Weights of a small audio captioner: encoder arch pvt, decoder layers 7.
Rows from block 9 of the audio encoder of a small audio captioner, named by matrix and row number. Rows with one number within an expert belong to one neuron, the router's apart. Each number is 128 + 24 x the weight over its row's rms, rounded and kept within 0 to 255. All counts start at 0. Numbers have three digits each.
Before each expert's rows are labels from the 100 clips, of 14976, where the router gives the expert most weight on average: "responds to" is what is common among them. Only what is clearly more common there than usual is listed. The data: synthesized solo parts of chorales (CocoChorales). In brackets: how many of the 100, against the usual share in percent.
# router: router (encoder.blocks.9.mlp.router.weight, 8x160, trained with AdamW), inputs 0-79
# up: expert up (encoder.blocks.9.mlp.up, 8x32x160), inputs 0-79
# down: expert down (encoder.blocks.9.mlp.down, 8x160x32, transposed), outputs 0-79

# expert 5
responds to: violin (100 vs 13.7); note F5 (35 vs 8.3); note E5 (28 vs 7.9)
router.5:102122154144113125124122142113112127136153120167141138114175143113160120115114118144140121103108159125135115111183178126157158167105129116134094114146140140125142116127078136114143118093103169109119121150145125188126108157162133106155134163
up.0:117128080118101096121162157150098173087128115106119101177118125151131184103122121135122162115105129157140125100111112105137129154090132135151151122126157138099140133102098132102099145153134154175133131154108119115165139138117091171165129090
down.0:163137139099123090161095130110148098159105082104169131164163104108108125097124174121115106164123082141136127104118098123120111096144120114202099150132151122123133176143131139149109132118140121124092165157161154128115120148197136140146104110
up.1:131153074125175125131161125172096138135112136094115144136144075098120097139144158180163082150144117129115124146142068141148166140155133117117131144126131149101111162151142130141118112128095135126131124110105097117118131134149136129131146109
down.1:115106137115119158090141081129143121154084162188099106140128139148127138165146138100091152129138161127131145162195097119158101118100126100112136111096129142101122107141171130147134167104104146104085130124129098120102119114135070139132126121
up.2:153103109089065129150137081120148156115087113136115116126125109159087098132158091110155135148115117069130120117150126156123152103125159110107142133108117110120128146111170186143081170094153102139113117133140125100159105130159136155149102109
down.2:143100108125156130121111133147124121102161108175142100154112137135168122127129129144137178116113117102117075136118128128152157118142085108123099128143148164142110098130076129139103111140172128087123073075125146099140156115105135103150162172
up.3:147144167123128108126149120177130165105134145135161107109144123123091168119129142140158104138115100106133135129084141106124151072125123139130119107144118168171147113087147077151137082137157115125179121071097126158123140114132148102167130137
down.3:092116128103105133112135146109153098158076129150104111139142155176162137137142157088117120092146142117148114147142130167146121138114156151113106120145124098103115172158116127110114154129142118109093129153140107109131083101110112123120137141
up.4:141141173120149114144124144094114126142156167106146121128146077136130119136117120118165118095145139169107137139151159123156144066127175118154136082136154127132087127137118129147114160090126158110086130178105119097113157157135132133107192133
down.4:128103122158135142134152082117145156144122113141153088130119119101122090140075130065149117103090157093116144158122109110206118134171140088157138103104065151107111124104133122134121123134124162154127120104138114153120142129144117119158098112
up.5:158136121094121114128162146119151097149154149110106099119133093100178136149187099131142137093139119152088134117083075145184128134157159147164148094124122154129155149096154113125110130168136153167152121129102147131122150131164111104117118140
down.5:126089146115112163169138138154111131161118064126141120154146111143128124151120101111151117151118130119099124133067156101139090091124135107143123150144129159098138104114149142150133158117165099112102145112140066137095092148176155153132123108
up.6:181091132106106146148118095111140150104142164150167119146115138131202142131141083107119088086110142140157136084150147105071099114125110106137127111138093160101150140105109115141124122138112135101185093103126099097100156094132148130136074128
down.6:114141145113104115107138115111130125155124089119082147099129091093128123138089131106109165132133130116129076111079142123154171111153171175132139119147157096100132122134155196136150103131123103119115115147146126091116116117139117114156177102
up.7:118128150094133130114136156140134117125105123136109103098163103127134095149139135136115115120103139111095127124102168181103114117113154130118150120149134091131128116113111093126118090139131103114129147147118130089211094146105169120119123150
down.7:159154113164154137098102141066131161154138125121120092202100175101158169113106139126161110102150120125154134117106111142125118147112112128097130116092153175159133147136152153123122152125124130145106134084099148165110130159131096111108104144
up.8:108141100149114083121132128134125158135104132131111126132158146098107118096119169129145187153128116136108153143128153091092121140132157144163165138137143196151047112107149128112102087113139124143121144111143101127150114178132117155116107092
down.8:144106123118136174134108111099116127137102115105151135131135105151189109120158136140114154120125135144165142161145136159110112139136091138134152131123075077102154099092106098126130143110123080107138138140151142114163101120107102112124090140
up.9:134129146149128128165126165149116083131133083137112136103102169097090106115111091152150079162104066153128102175144120119103136146179109141111127147109167128154159158123107074171134111106105102143084114146136133126141162150119111116111127125
down.9:174101144117126165117122177111098123103139161128166145172090122124159124118118137155144143098081127129103127129142114151160124119075102107115161135127130118126158093128147101146104155119108079151105138163187125130121136160138110127081156140
up.10:142117157106144115135142103154165123176152084120112128105160151109131102121110170120180128141151154102129158126122120143142099161168113151137124127111116133122144153164140091153073155149148111173095148190160155109141147130116127121144136119
down.10:111128138097123148198144112115151167133141148134165100144116113143102121149125122081139110100132109152147125111122085167147121127110155149121132161144128150158127182118087183119133148133156141136113090116112110148095131159148166145157150102
up.11:115132138144121098149168144145136143141177135104156159178121126093100143133172153136129128181116086173119135102150105155124096092077157114123101127105103158146104165085134134078141138204119142131129151120142132125096121187150099132148107130
down.11:156108110061142128135074100083103124117143145106089132153168146170105134069124145132128112114051117120116148098153120084116136114139150147112104168155102131092136149145108135144161129103082111110170145167148144104138140116101120103147116117
up.12:086140127097150119110113111086157102114102151168171133098088087111177121092108125133124142109158127142090120121162132128148105122156129118089131159111155115118126147136129151136120147110143159089112082172134138086142132091141096157078127109
down.12:138140126178135126108127090118134121119126093111129116077099129109104152110104159148086142128172145124153143160180116141138147106148118113153140126140128121147132133136149147123150083141130111162114164140151115153145111165145182089120142110
up.13:109126122119118164109139161128111166143129080116114126139134156203131180138126147117096103133160128148119143103100174061111160168092146146133104139112163134146117129126081146120135137177156152160141118175127128153114163141141112112102129089
down.13:143146098116144122128106137115144169118146124148133123156089105082134139091110147109098104126120177119135089175103118157122114095110090134111099134073132145104115135109129121104127139134099097114121145086152132131138126125126115163124111093
up.14:157110129104090141127146156113136148180127117136149145138140162126075119100135111123129129138170138107135099107143143120146142151129166109153103089116126147137130158168062154076157106104139114116133112101160124091130163150104129099112129116
down.14:145144075104136080142111128163166179106172140108142141121109125161092104125128117177100077127140153149144116110110087129108172087146186116158149124127125149106139118066111104126131138142142145141165125142134134164170130099119146099128131115
up.15:176099116135093115153098118110164161105106089112139149156122139100113096119080131147101166110122118111124114132098120104110139141112096130170149133121158116132090143140099165098067140086127155085125131168167153095148105126118093132164131164
down.15:147089125129107075123125132122127124123141138126131133105125148140139128119142114143104132140149111148151135062136115162164144149132122116168070124096098124098158108110108076142111044126082142122137115120147106134152175137167145114148111099
up.16:086141100137136090112090146151153115112134124180135105110155126169119151175126117160136132127160124155132105180132120128093152140098137118145148132080162122119143153117134142100180156155109140125133108102162144123138180116105114154128104097
down.16:147100098118107163096146136108127135114122120161115129156103127091129111116121133178068143148132110108111186133156136160135165103105117126125132138113154130065144129136135159127141132149180133122106144147090133125116133111172152127124125146
up.17:142164140086144094093153112127139139124113088153082110148112144149123165095129080156107135143112208101106151110087099151137146154123134083124087130112141142076134103139120107117161139129130138146152138152100183169124102116150154134121110146
down.17:145127095135093116118128117144126160151161087136106143081152155132092166112128143141104143109133123143087115146110178102093186093063145115152113095122124131106137193123124131167162083111155118111113116127084141098096147095134135125139112106
up.18:167115119151114128098105103082168145105128092117111109124130089116074134095123110094175153107114137142144137165089100084090080139124149083135140145114120143110168137154108152098128167117125087103167084113123174136168142149143145116123143106
down.18:123138126100125152149177154094129149144154128132142143117128155099144145136153074160133150099156163127135118118136142152157190180098113139129070157139136130132148065106160127162147105158117119182116173138112145138099146123155155115124101099

# expert 7
responds to: note G5 (47 vs 6.5); trumpet (46 vs 8.3); note G4 (33 vs 7.3); note F#5 (27 vs 7.4)
router.7:154123153104100120123113130160123145185088170147117113108126135123121163107155162185123171181127117128193139094094143128118104116148173138115104147183090150098105105122109140180158116123109133105137127095103155120143104112137119104098158126
up.8:139126131107151150150141134094100137177141114172130159135115093170127119137146188127117087140124143132133152178186108113143142126157121113144154139116090120156142123096159171123163114099121096117130144120127184104159136090133143099133139166
down.8:160129151154118104165099102161109146132126157164133121162099123131143156147147152176124107156127151177114159131120137120150130137155113114105096101130159111149104064155110123128128127121141130162148121087125131136130113118143106121164128088
up.9:125114146131117107141145118113113137151150163150114163115104137098139171143133104120104176130137164161169133133137144138115119150089122139170103105147069117174120079135170157129108145152103081139145131139132179136062130121136131109130158151
down.9:123095124069154155135141102133111106130109143102086110141148153166156121091151115151167110167119113116144125128131135076100150136107079119112097112120122101113169120110068098118148108167145134134124106140130104104167096125093109127120139089
up.10:071135136193134096129128090140139112104142115111130139137172154099180141082139158131119136159126091080107135139110160128091081175138112142142163151128149069093176133124158143085117120134105134157124129169110115141130156125155123147114136132
down.10:117146161069145129168122145129152146130126181175110146137122097110130118116127128137105082085116113127133155134088120156126127145153179143134144116128144133137125089164166092141110107043103097093179152095170133071132116132137131158104155081
up.11:174084121140183095121119114100138135133142151118173147124110132122087152137081138121152085127114147085125136111118106150110132123125138135150132105152108103154108133140130083169113126137144118094096133127119105129114127120105129136116122166
down.11:136151112154148110102122128180130137160090150118114130097117130109136146153137103114133118124092109129095130122108119126069122115130154139126089142147150127120128101092116149137092106188134166107118165121105106191103091186149080120107104164
up.12:147132107156131105069137153164142111122146163137141092120130121140144152130125125149114147150116131166134153154138145107158127085108157131125139120110080159060113104140160102204134114142137098115146100114139103147116125135101104151120156138
down.12:133110119122103131148135116118111099106094124104173160131156098113096086144142151138124127126169102112140124104113116135146116122171104107154138135122129093114097132134178143153134104095137136134120178099111091135166123092090121083146163108
up.13:118102082098123144130119177090151129073146176140107157119113112123131151088141132152112080095131123137147132101099067101118107129130085124120090115136134134124183116102172156113153129099115125108145136089163154147124122122139124127159105101
down.13:111116148109154161173123108142134145110144094135156124131121141163093167178154159126120141123136102132146125067112101134144164127136130147091109154086160141140159155115089171099142163076114114089108141149119080118121136153134147123149142141
up.14:140126126102118096140192086137109099134151158140151123117108095151120115176095139135156130083122106177126137083126127092127100123140146126171109117147129154066151085159145161115145124139143142119110099110135112136112125131072147156113166118
down.14:107099151151151124112136098176097100103129145112143130091112132114132133115142089127137167168142137102134096133129142156124138172116093132118127158145093088124129147093127107129164120100157109118100148133146138130157091120140146111122139151
up.15:120112180117126140065138117099160137104097133129110111124076152132164182123121123084128118148087128140178102117090113117140102129115127124129124176131125130115126151135121125133137123110120140106149119124128093132075151126105107129118119079
down.15:115136110117106138153159117162116121136127130123163155141119131105159062192131118135110184148170138101151144119115117155084120125132111120166114154199075162157122138113077135132106122131150162131133123125135149117155116119144139125157160136
up.16:099124105164144157093170097126155146120144137119110143108129133168179139124159118114119131096146139141115153120139129148148114173134160133170150099184127111097191124158121152104110100137129106178126094122138134120146169101101151108150075083
down.16:119143150133124115117155152151109140110109115141118117082126140124090084123109111112113136131167125107088129173116112088112107130131120130148137119109111155139135139157150147104162114089168119118163147139088167126091130106135195078131196105
up.17:085130097154145120172164090170147120092134101117155132138137156135166110133132135157117141103147108096110103141154137100073129108150147105153131084109109098105148118092180131142080101134158121132129147108158183155106150139124120139200135116
down.17:161148133136116162152133142164060142139121116097117117144081150092100144127117102100082141157124147132158146122091094142141108104139099171117163140155176110120089080135128148097153157115141132087107114150117145143106119149095144110153158158
up.18:155106153127121123155145108093103153141144166121119127106125162138104170096105134101108090153140152140121121161143144145165085101117119113142113152122104093148161110092126115142155134105113097112098142119110115086117150092138125149138135109
down.18:191140091111123121096117108142122083143099162182145114150110173139153111139140101125134107119151115116197114120099122097118098117098098110134120110138112142123115108097107160138120133155115164148168126096131102122144136155185156134109122100
up.19:084149124146128095086118120108117101105112100126136089139156124090122101136107123152147134114133139097175152126116144137127093126132129162172156151108151156116102132107107138115181105088130112145094133148126120157115128145153133093140152105
down.19:116126116097110138139113106113113131105119120149149100120158059092134158124148158107087100157148085175091146140171114166117113149140167146114156130159100127092094116130145105119087095140152162114122115142125124108134120116089130155151140137
up.20:108096163160119083133126143102156188141141157111114152154149134139107131153112118088107121136134141103112167090113116141161153155136150120083119093160134135180123109140100101113125101159148153143140109153116140131128145076155114087146120150
down.20:142194155141146146106112081106090103141199112150129123128150074119094132127116122136135162096101141154082129144165120109130120058097115124085107126148110145083134164098110121071090117121129129142110139142123151144102161163070129155091112077
up.21:149124100168117159113133163128119161098106133178098096114090123107121168152202119141083132142107150167087106096164149119115151138140153176123162123110187123129123110119105129104105090146113118123130128129164139130126133130133119131124135195
down.21:120114139113143126123138125119087126114116120119137158133156121130123141101118147139140118130125148105114102107117153098144097114120114139135130130096119150156128140155150109082073107142162123160113121115114155117112140101168086142125143100
up.22:140140122168151158147105096131096152101133159130130111121114131144100076132168116143135129140131115127120092127100156136163138140140146108211092125126092140119109123163114095151104145106161122102150130094166140128169110126152116119125108141
down.22:100136135162109112146094145096137107123105114142159145096124173142122140090126108184154127103119137134138197113126108123136143120123134126118150170104219093168134159145155150139167107150146155148111081132090108103100133135144120129137148139
up.23:151117124161096136138137117095167131119142140095173122141175131166149083159129124136133139119135107096171177146128144160164115128150123101097104094108100124102119144152161148130130120146144125123120118139123090129136157124162134178167126148
down.23:129143143143155152142097141101117102114135144109116115154100112129146112163108101061114169111144107119127139112120092128109109127140148134146104124145162080138110141121126090148168099146162148074166157141103094135135134163090150154112147126
up.24:113087147074141135125107098084128123157129091140101091101140139163151156103132102141167124154086133126104079153127129121092091117193167136112146124117117125117145111107111149114114134123113096134113089097143160145129128126138108098122092135
down.24:147111107209098165160115185155118124138121122175132138107123140107142120180122176113159153153137167138140109098119136071159134112146089128139109152138142173138152144109115152130128140126131104144126137114125137128152094099141114123101162133
up.25:158152098160115113103132144127141131123133102128113097133102143111129133112158098140126087150111144128130136116112110145109086206106111109164130160154126095105116119173134130139137133126094093106098127156107116095096142140119107106135119141
down.25:115140126121160081119172110135113169129097142117128153126101082146134113133142128118096117130130116113163168158124123143143135129140130130188146090092177133114124115150162128140126097151168128166141137119159067119104133142104110151171120110
up.26:133097107115158111114076147111127135101132104126125096148146123129129124126120119128143124153138165136158115172138140102155128070094125124209110145127124089120140145168164147104160109160150170130147133126140106059089142107136096125111129097
down.26:139145094117121111074097113129136128144120151109136116138121158137109103147160109145151133125148112084129151137125135139098121132096134171149114204116146116079119082116165111130093179125130134174120112139090086132078113128188134134142087182

# expert 2
responds to: note D5 (69 vs 8.1); note C#5 (50 vs 10); trumpet (41 vs 8.3)
router.2:092084114142131164140127131101134112112120163147104106133141104079110170113156091120087137109104131161100088116146136134112125128163134142113156115136157147182097124104133098137134081134105059111097164120134146157129148155077142128092147112
up.8:140127122094125087119135119161096090092151152143111150111131146183144124147145095134095146129105161134131121112108141117129122099125161141151167067147119142107170137166111090145145150105143121092156150088125129141113121139110133101133101104
down.8:147158136109128115084152081143137089116116090146077107122119098109129127166103135121091132148176097110154174192155150151101111128145122127152151147130117123141121118136145116138134126122111112149108108133122124130115168113102156131135085132
up.9:162143157115119104136136159081140154099102137156126095109105166158142094098153094148142121107103143109158089116107125079107098083160117137125144123093139138105133167119091112141137123110104095129135125182128108184144138118156132163084144168
down.9:089102076114140140098103135138171147088153153125113114146137153124164129141160124126097125111123145137082101123142119149141149121120116146116123156147177106177084110156146085124116110099149121094117103129170165118144144143102107060143113112
up.10:117165104083135130171195137134127144124097123123107139142120161117119118173167159130113139147138170128099147140163110115160124128100138141089143155107174143138142160123156152138147092142074137156115106137104097086097161143120116151155120094
down.10:136086147130160142141135087126122173160115130123171118129154148137126090102116129109152130159112128198123142147132128129087172151147141138140107141135110102088102131115114136149103117153135128116130095126133131089153119146132092129130122113
up.11:132142127123120151111129137124142158135117102132108086149145121149116143143120143103158119101190147141097129125115117128124165133132122144110100119123130120171160138131135134125157144133156094114102096163135118132110116104097162104164116130
down.11:127150117126138099113080121091061110108135116129129104137169138139179173125109118158158117178120160139126072112151121108180108121115101114100148060129163136158094096166127137128154122120142114136139115100118109104155114110155138131126113113
up.12:151132141157121147128122126126121136127155190099095142105126125077128140142133148136132113149100138138110138131143088108153181139108096084125126171126106114113109157124153140096162142112137118110119121116114134158153118123147109104151081083
down.12:125137162108150124136144136124166102144122108142145128131131131108111107135137139064123116107140165158144116146108143065135137128122127122146106106099104109134157146117117128100063136107155194097109087120146120114089102101103136141168153139
up.13:135096107138121101181118144140108102133105158090153104116161076143090141174138143134133116119155101134167070119133115137116110121155130121103113098118129089101129155108152128146133103130149126093119067101138091123157151138089146104144125132
down.13:096145130068141127118116101145102143108129159130107142173134164062134115134123164121110094164134061117118121103132141118118094123125097134153118136140136163131171142141165099139174118115123152111109107147148170135173135109123106095086083130
up.14:121149136147106133122143099118107103131122163153088115120141103132098119123118113055121123165151104149128119103092136157124116142154099146110137109124135109141102173076157148127131133141076111134067102102126085129135128139136138117121145138
down.14:154129148141141130153120097084150121142141125124151165111152111170108109118130143110145134116165132181135138135100112129138094075133116114076093113134120135117150163100149137152151132163136119127157104109126149135116099176146143130105113148
up.15:104117099142112118152158126127119140089149154151119083117109118128181102100149133140149129144081095145140144130153123090133115132107105140156150144090102136138146153127063120151180109115095083107096127115167139130184119146118118141138129124
down.15:104138132136133150134143142120125154106161121189121095083127124106122152135122078178146143106143110149121155131141142123130165141119118098112104125098148136148124140080171121130139105096103120118096112174128163112125098146152106092140140091
up.16:102096112146123092107183118125121095135159142141095118144117164133133138168108101113140121140141114114075084116115135145098108110134098115165158103134127114104109113135136164135156151131100142174114130137137156147134122084101132120160148132
down.16:164138128110176122111123104115103142140132155157129111125143064139111053136080142145134113133163142138138148173122146165144153153103130133124119140139116065133127162160127125117144108128096113131149144125096142171077137152104105107114106131
up.17:147162146103100122115138094177126161171144102107110095119136145167096139192148103150157117146147146154167101123118129144153136079102159133171091119178123164141120127114086107133111132154139118119128123190105116117140125126127121177106145150
down.17:081096130110132129137090167163178115130130107131112138103162109093121141132089183146145107159126132126108087134138149168127130122171147129133133138121114136132104144134086144128190114143093130129101118101136149121129138113135101097114137133
up.18:132140119120088100096179127150121114097152124121139126132124151102132130200095164153154148101101133127085157150152113144136127167101137133111116157133084129139113136122123135111130117111095171104129099206142110102133096143122122120147140080
down.18:146120133137197095163110131142142137149122147169143129122155108115156115131137127111123091149133133162132153101131175103093137122124184109116173129083125144121141075127115157147153092130172115124124140134141180147151110132108100135098144084
up.19:139136121132088167117137126104136112125139111076085143108139110091118117067133127111105122133060139167137092140156134147135134149102165119071170141145107168092124147079090091170117122141075122143114127100114100152100130138115082121143114127
down.19:103122190154124142169133095139123077156114153127108113123125134134062173130114135158093142145111105114133145126144112142160138125178148114156114098121132152106108130126171196150147130145121154123088133162160131120149124125106125111116186146
up.20:142101096091186148108154142150147148107086156109129098173152125143113129138130153133115136122150123136144111154099110120099099090148153098152117129184147133132139138110171111146109124094139096102088145102132144158107147138109102148125111155
down.20:121143103104116118166149106149100179141111141156127105135114137169098151108147074103117156123173130137100115129145129131141082151125102111151127117125178114138113116099099124117074138148141124127160150162124111111136150141167118162143158084
up.21:097114107142143123072147168137173157083127139141101138108134074138122119141142124117106127151143111156142135178167151184142118117173147149125119158138121158133096100102167109125079122146142127155107125157130148124125157156128104118114100104
down.21:141113106133128091136122166150074095122154124175123155115120179137134123133153179145107149088137122133133107131110136120095182167102109123108117112134127128120118122129093111149147179124143124142139110084136139131142090134127132136128072090
up.22:087124181117144145086135108123158099126129101113126167119163077123092136114106109133130112106170145089099122120101132127116113164139146171135149107147121147197116169112132111135102131138129111115112108146077146136165123111116118127129139068
down.22:134111112156123097164097209095134077115143092099107135145133102134134128115120122099156138142125117117131127082138144109171090126124136098116155104115112118094101141126114092162114127110118146172102131106120130105145145160111107139110126139
up.23:126128086136106135099134156192134124142104130161097144097108114078135115109101147152124129105119164149113096143103177105154165143136117112114139094085147151093145128135180125081093115080125126164117124131132139156092122125134111099103145138
down.23:138137113101103161105173122112167140102110148171108120112170121160118154097123150121109094134192117109152115152175121131133142161086093156133167166125121119119081111080128157126139153142107154105084144150137098117152162148137109118125167117
up.24:104118162112105115157135139144127148091155121095044092100130139126154109131125185128136150147167162163124113108147140123130145149159131152193134117103116122168119129146102162187144113114111071119109110136115131149127103099113149096089142116
down.24:121138091139099141091134130113169089127132092137140099134169144087104135144135131133175083119111121144098119129167074139136085139089120131099190104121126103164099151142113114144138128137134067087135128102125138102154167154111083079103122128
up.25:160131126110127134157132125155135132120138141130170140146109128151152107123146123140123111146109153143097131087131078126142177159092117123105103085081132136153158107149135134143116131119133111121085138188169114158143094100149156148109087102
down.25:125100148127139143162141108126117109144096121111125132151091131152154149151109120127138086106102150105142126127127181125127160151140184102142132134151154104151142125130138137138107104166119130120145137107096094177106150152122094140183150141
up.26:078116113103140104171127120131133112159120136099152162132176124146142130110138134143116099153083137091152140159097135131158132105139132135138134170096139123130135179079123117159090118106166077105103132095087132132158100166144129145148149147
down.26:141176158135121141170147131117161151135111105121134111101153126105154112095115146115130156114126121107127087091107195119140195123077137136156124138153106108108153115175147138134073110136119154122159119129149117146166137112102140160107123124

# expert 4
responds to: cello (87 vs 9.8); note F#3 (47 vs 4.9); note B3 (34 vs 9.3); note D#3 (31 vs 2.3)
router.4:140115111099132099099108161155157147105132156119112108138143085145118133075094141123130133124121128130082135169130103135174157100099142108125081114111113147145089104165165142106107171106153098141159175128125114079084115088105155111118129142
up.8:113148120140138146142172152152161124141120142104058125155152154104104101089150183169109141152089112108163108125148135152126122114163144133143080093149092126142157084126136150164098116174130122157164167147110139121125137155135078126136121111
down.8:145168130128126105115096110102131122141144099121121124110159096149126140146142131093139153139166201095136158110106165125121173077102115156150143132144068158141153121142128154126108110129138113160125110124100137144129104114069098114112119082
up.9:156172100145139111142145152130124096106133160113145140151160137125108094105149095164156143124142162137153126124126110143119137094142128154150123134143136128087122144104175128188113165164169136166127147175103102135164093130080148170119114123
down.9:125142117169147108127092175138151134108129119083106122113132099140135119111102160114120123160113112089135134120135118141101143104117162090149136145101113118091146111168129153174104099084124134159198164119132130093132120180103173138102157125
up.10:194100116108120160094159145085119154100114090102138132131114110154127134111130100145133131128107132144115099090101096113160119118099084136126121117139127105097151125096140090125151165118136119113122111111126092096144110096129124111143148113
down.10:101087136094140191139120088109151141103180116143131100163095116132108121124135108124102128116108103157115118117127104098154127126114141132135072113127079068093129166123143094131127122126137120139130131116155166128126140123143166090126143104
up.11:158109143137146084122096088175109109123123104125167105117100149128131181085150158152106155136133106183181161138150114122153086120149093120139149119155125125128129160125137122165115113106116129139115131109163109107097110141091125140155140128
down.11:142124102095107135163170167117122096115142149113150136131152099113134136180079149111105113131108113126164121147151126141137151099119114137122113111118130105116121095123116089114126147130112170140137113121159116159138088085188119144111134163
up.12:138144094138139095096144140120135115121111138108145141169153142118176137168120142135088109179117154133160172169149128109163136136120158116105090140135129109150112145146164115138097138166131139134102121120119114129150147164133117105150103162
down.12:137139108173191122151147175126135079129119078118107107082166142135132072124094124102127120133100095116151152124113133165161103098159121106111161144097130119145138132138153128142109162140095096143151130150137128163157104123089131115099096154
up.13:147135128134164108065136124119101124117125114129106170124106122153163129065117168116152128147133107092130180168093113162161096107107118095107132148155115117101137159134175125148098111149163137142110135142134133144106200123120137142171092113
down.13:113121084110141136120117162148140118127160150149148119137102134098144132169099113127137151160143105112140105065158156142153136145120108095112132156133143135139134116118108140120122145121100117116129160126128172119125146120126147099077144145
up.14:123143134130133151173110138139124123115119164126169150160114118145089128141124161076119182149118115112122133174143095156125187129142118125147148164145161130088126136106173152135129125097149104134160176124128105113111099165166146139151141093
down.14:190133123151134116125129201139107131103138116125132130192166093144096143117119152128146173169119173172164127130116107101136062119146138126153133112108139108116133118137110126150095131158149129117083123144152110162144135121137124106103189104
up.15:125132134131148129117132132120129120125149059120118098119131106170122130189111146080149111154161127117158128154155137171168126162119110101109138114117189118142166145142115128108087112136116123117115137140132091087129114093167135121128092119
down.15:120116135174125144078106173185120136150114148123147119109103131146165106118117125124116158132104157114116119145095100123135092123139119163084095154149116133101126116107136096112118153112133111149089100150119130154126137145097138079142198142
up.16:132166153109119121128112179123157152122121112160106116133107107138141113140156130142087121125110125129163106134095095130140115158120125132113118129112107132145166116142113092114156102126132083171094117137117163133133132110140101104154141159
down.16:137100101119129159113142135082128121087137088081169138131125118102159097146121087114154156143150130080087117108133126148182133122096141157135154177103137134088185111151144111140172156118109161113158113137168114126113125088175100127122094163
up.17:158180137128150125135147136109111123149096096140132119073172153135126106162139101149133117125150146133114142122141097116099140154134153127131144088094148090108114132103165120136106100134140141192151113085130106133140124166088120128162143131
down.17:132107117134127134132153104149113097156132111128107099149145132143119109134182112073115127094153105109130167124104108091138184146120128156136123132128097189117159145131085145128121147160098164115130113121134108146167154125133126117135133093
up.18:096121158110158118123117119131122110121125111113131131155149069076095119167089088097057112155151132139116127132123152146084160116107103137090168120136167087142131105115130093108144102118129085138151136156077098093121137124142158138113114149
down.18:116110123162144138160146131099147145099132106146104104128110123140152095150138090127175115133154159155124151178126146122138082148144150130131115167127126109139151146108110161136127138158089149149109135138154108154095119096069133164110158129
up.19:108133141149116073157130137085165099181127088120096168122173152163116163080083164128108133128112156105129141137137104168123126095165122091102096165112125129169121158121109184135123129112102100118100132131166158148145135159107161143159140128
down.19:111113126108153120098113156178128133134123157095111140109101116117177091097087110091152100109125118167170157119130167125133149123152148141114110132141128117127147153139129078130097101137135121110118134144059087163130121154138135127074115147
up.20:142164112115148137144140206141157134110139189126138135118117124126132113120147156133154122120086129154118138116134140109126157085138165129178132147092139143140132119098124107102061112108140133141150152105155118086162127145115171110118139131
down.20:119129102107177131105123152117095107091137105155133133117149086139134134074145129104123117084140138122121117146114135113087126122088134147153127091163172114083139113158139119163125127117118118074126118128110135163081131145145151154159122111
up.21:131146143101156085108122132154139117109126122111146137132102146098117151118082109139082159149143134098112098130122079134161150129111139083082173145169110096104134075141126124145071132158144120093140086122111099122109132107099101117157085187
down.21:123079112101170123112158132159156111109111089127085129138133145121126119164130154146133115108093109121102118141093108115157155136128137087114113075139155120139141120139167143106145179114109135146142090136144133128133150120146143196105126092
up.22:110113158167123158125185101126133162146095192119096114114116140098096117101112144168129133149089126093087148125145161138091152118161142089139151122133076148142125117095126128129117118163139092142127146106150121124106109110127136091142067105
down.22:109146124122140099152169093106159135101106117104162160162121125107130123144129127108136149072106139079121135120142132167127134142159095102130156133117135161156133116089076134095147154154129175129083178109091121109127145115140127124127135108
up.23:148148119143155123139157124119138094167138166114100165115084106094121106131121117126121118149121124131128131151097138108081109111104144099115094112139154135138139137108141133073133125154110137134120113141114133172118121160159136123129128104
down.23:132153093115130122129142102136088163189122181159159142123104110071142127142077144161155122161124114098133132158134146161109102120102129129164105118114138164139118092159118130149164091088142135122117157142132146161162129113119082135134136109
up.24:121117083110095131181153126109154097119120170097155120147132104151121109124128152124144133125109182162146153154106109131166121100114119124143142131143130154124101140132138136161110113134156105089141135151134084134140171100106136137131144123
down.24:158141162192114106104147156128151132130129148129154141142141108114104161137150121135128144121134088170173151130125107111092139116140135122122077122110120102070109140130159107172113124111112118097122140122117124154122132195138156118147116092
up.25:152160117126135068156102117140179133125106145119084095100150176110107119072158120126130135133117146139147144117157146138140112115097117140147137083128114163117144106210097160103094132099099099150146159119091120173129097147093129143116128115
down.25:136115148177103105136144108166124124101134095150139101105153154145117097116156119137102169159098118098125114115150174104115180121110179123153120119168125138130152102151122103110118143126100134130171129102133106146112135115115091122096112079
up.26:086099094124146122126110129117117112111076171164112123120161142143138112108153152116149071130141121171110134111088111143120105116140122115125103125173102101129141105079165126165158113149187127137103130127115149107083129145176110121110100118
down.26:152127133132087108125049101107116129105079133124099110129120125164129144155078115136141115122124143142086100084117126118137144151129143144115137171127130110152126106125111126108116189110111101161132157083121128131149177098133108135118142107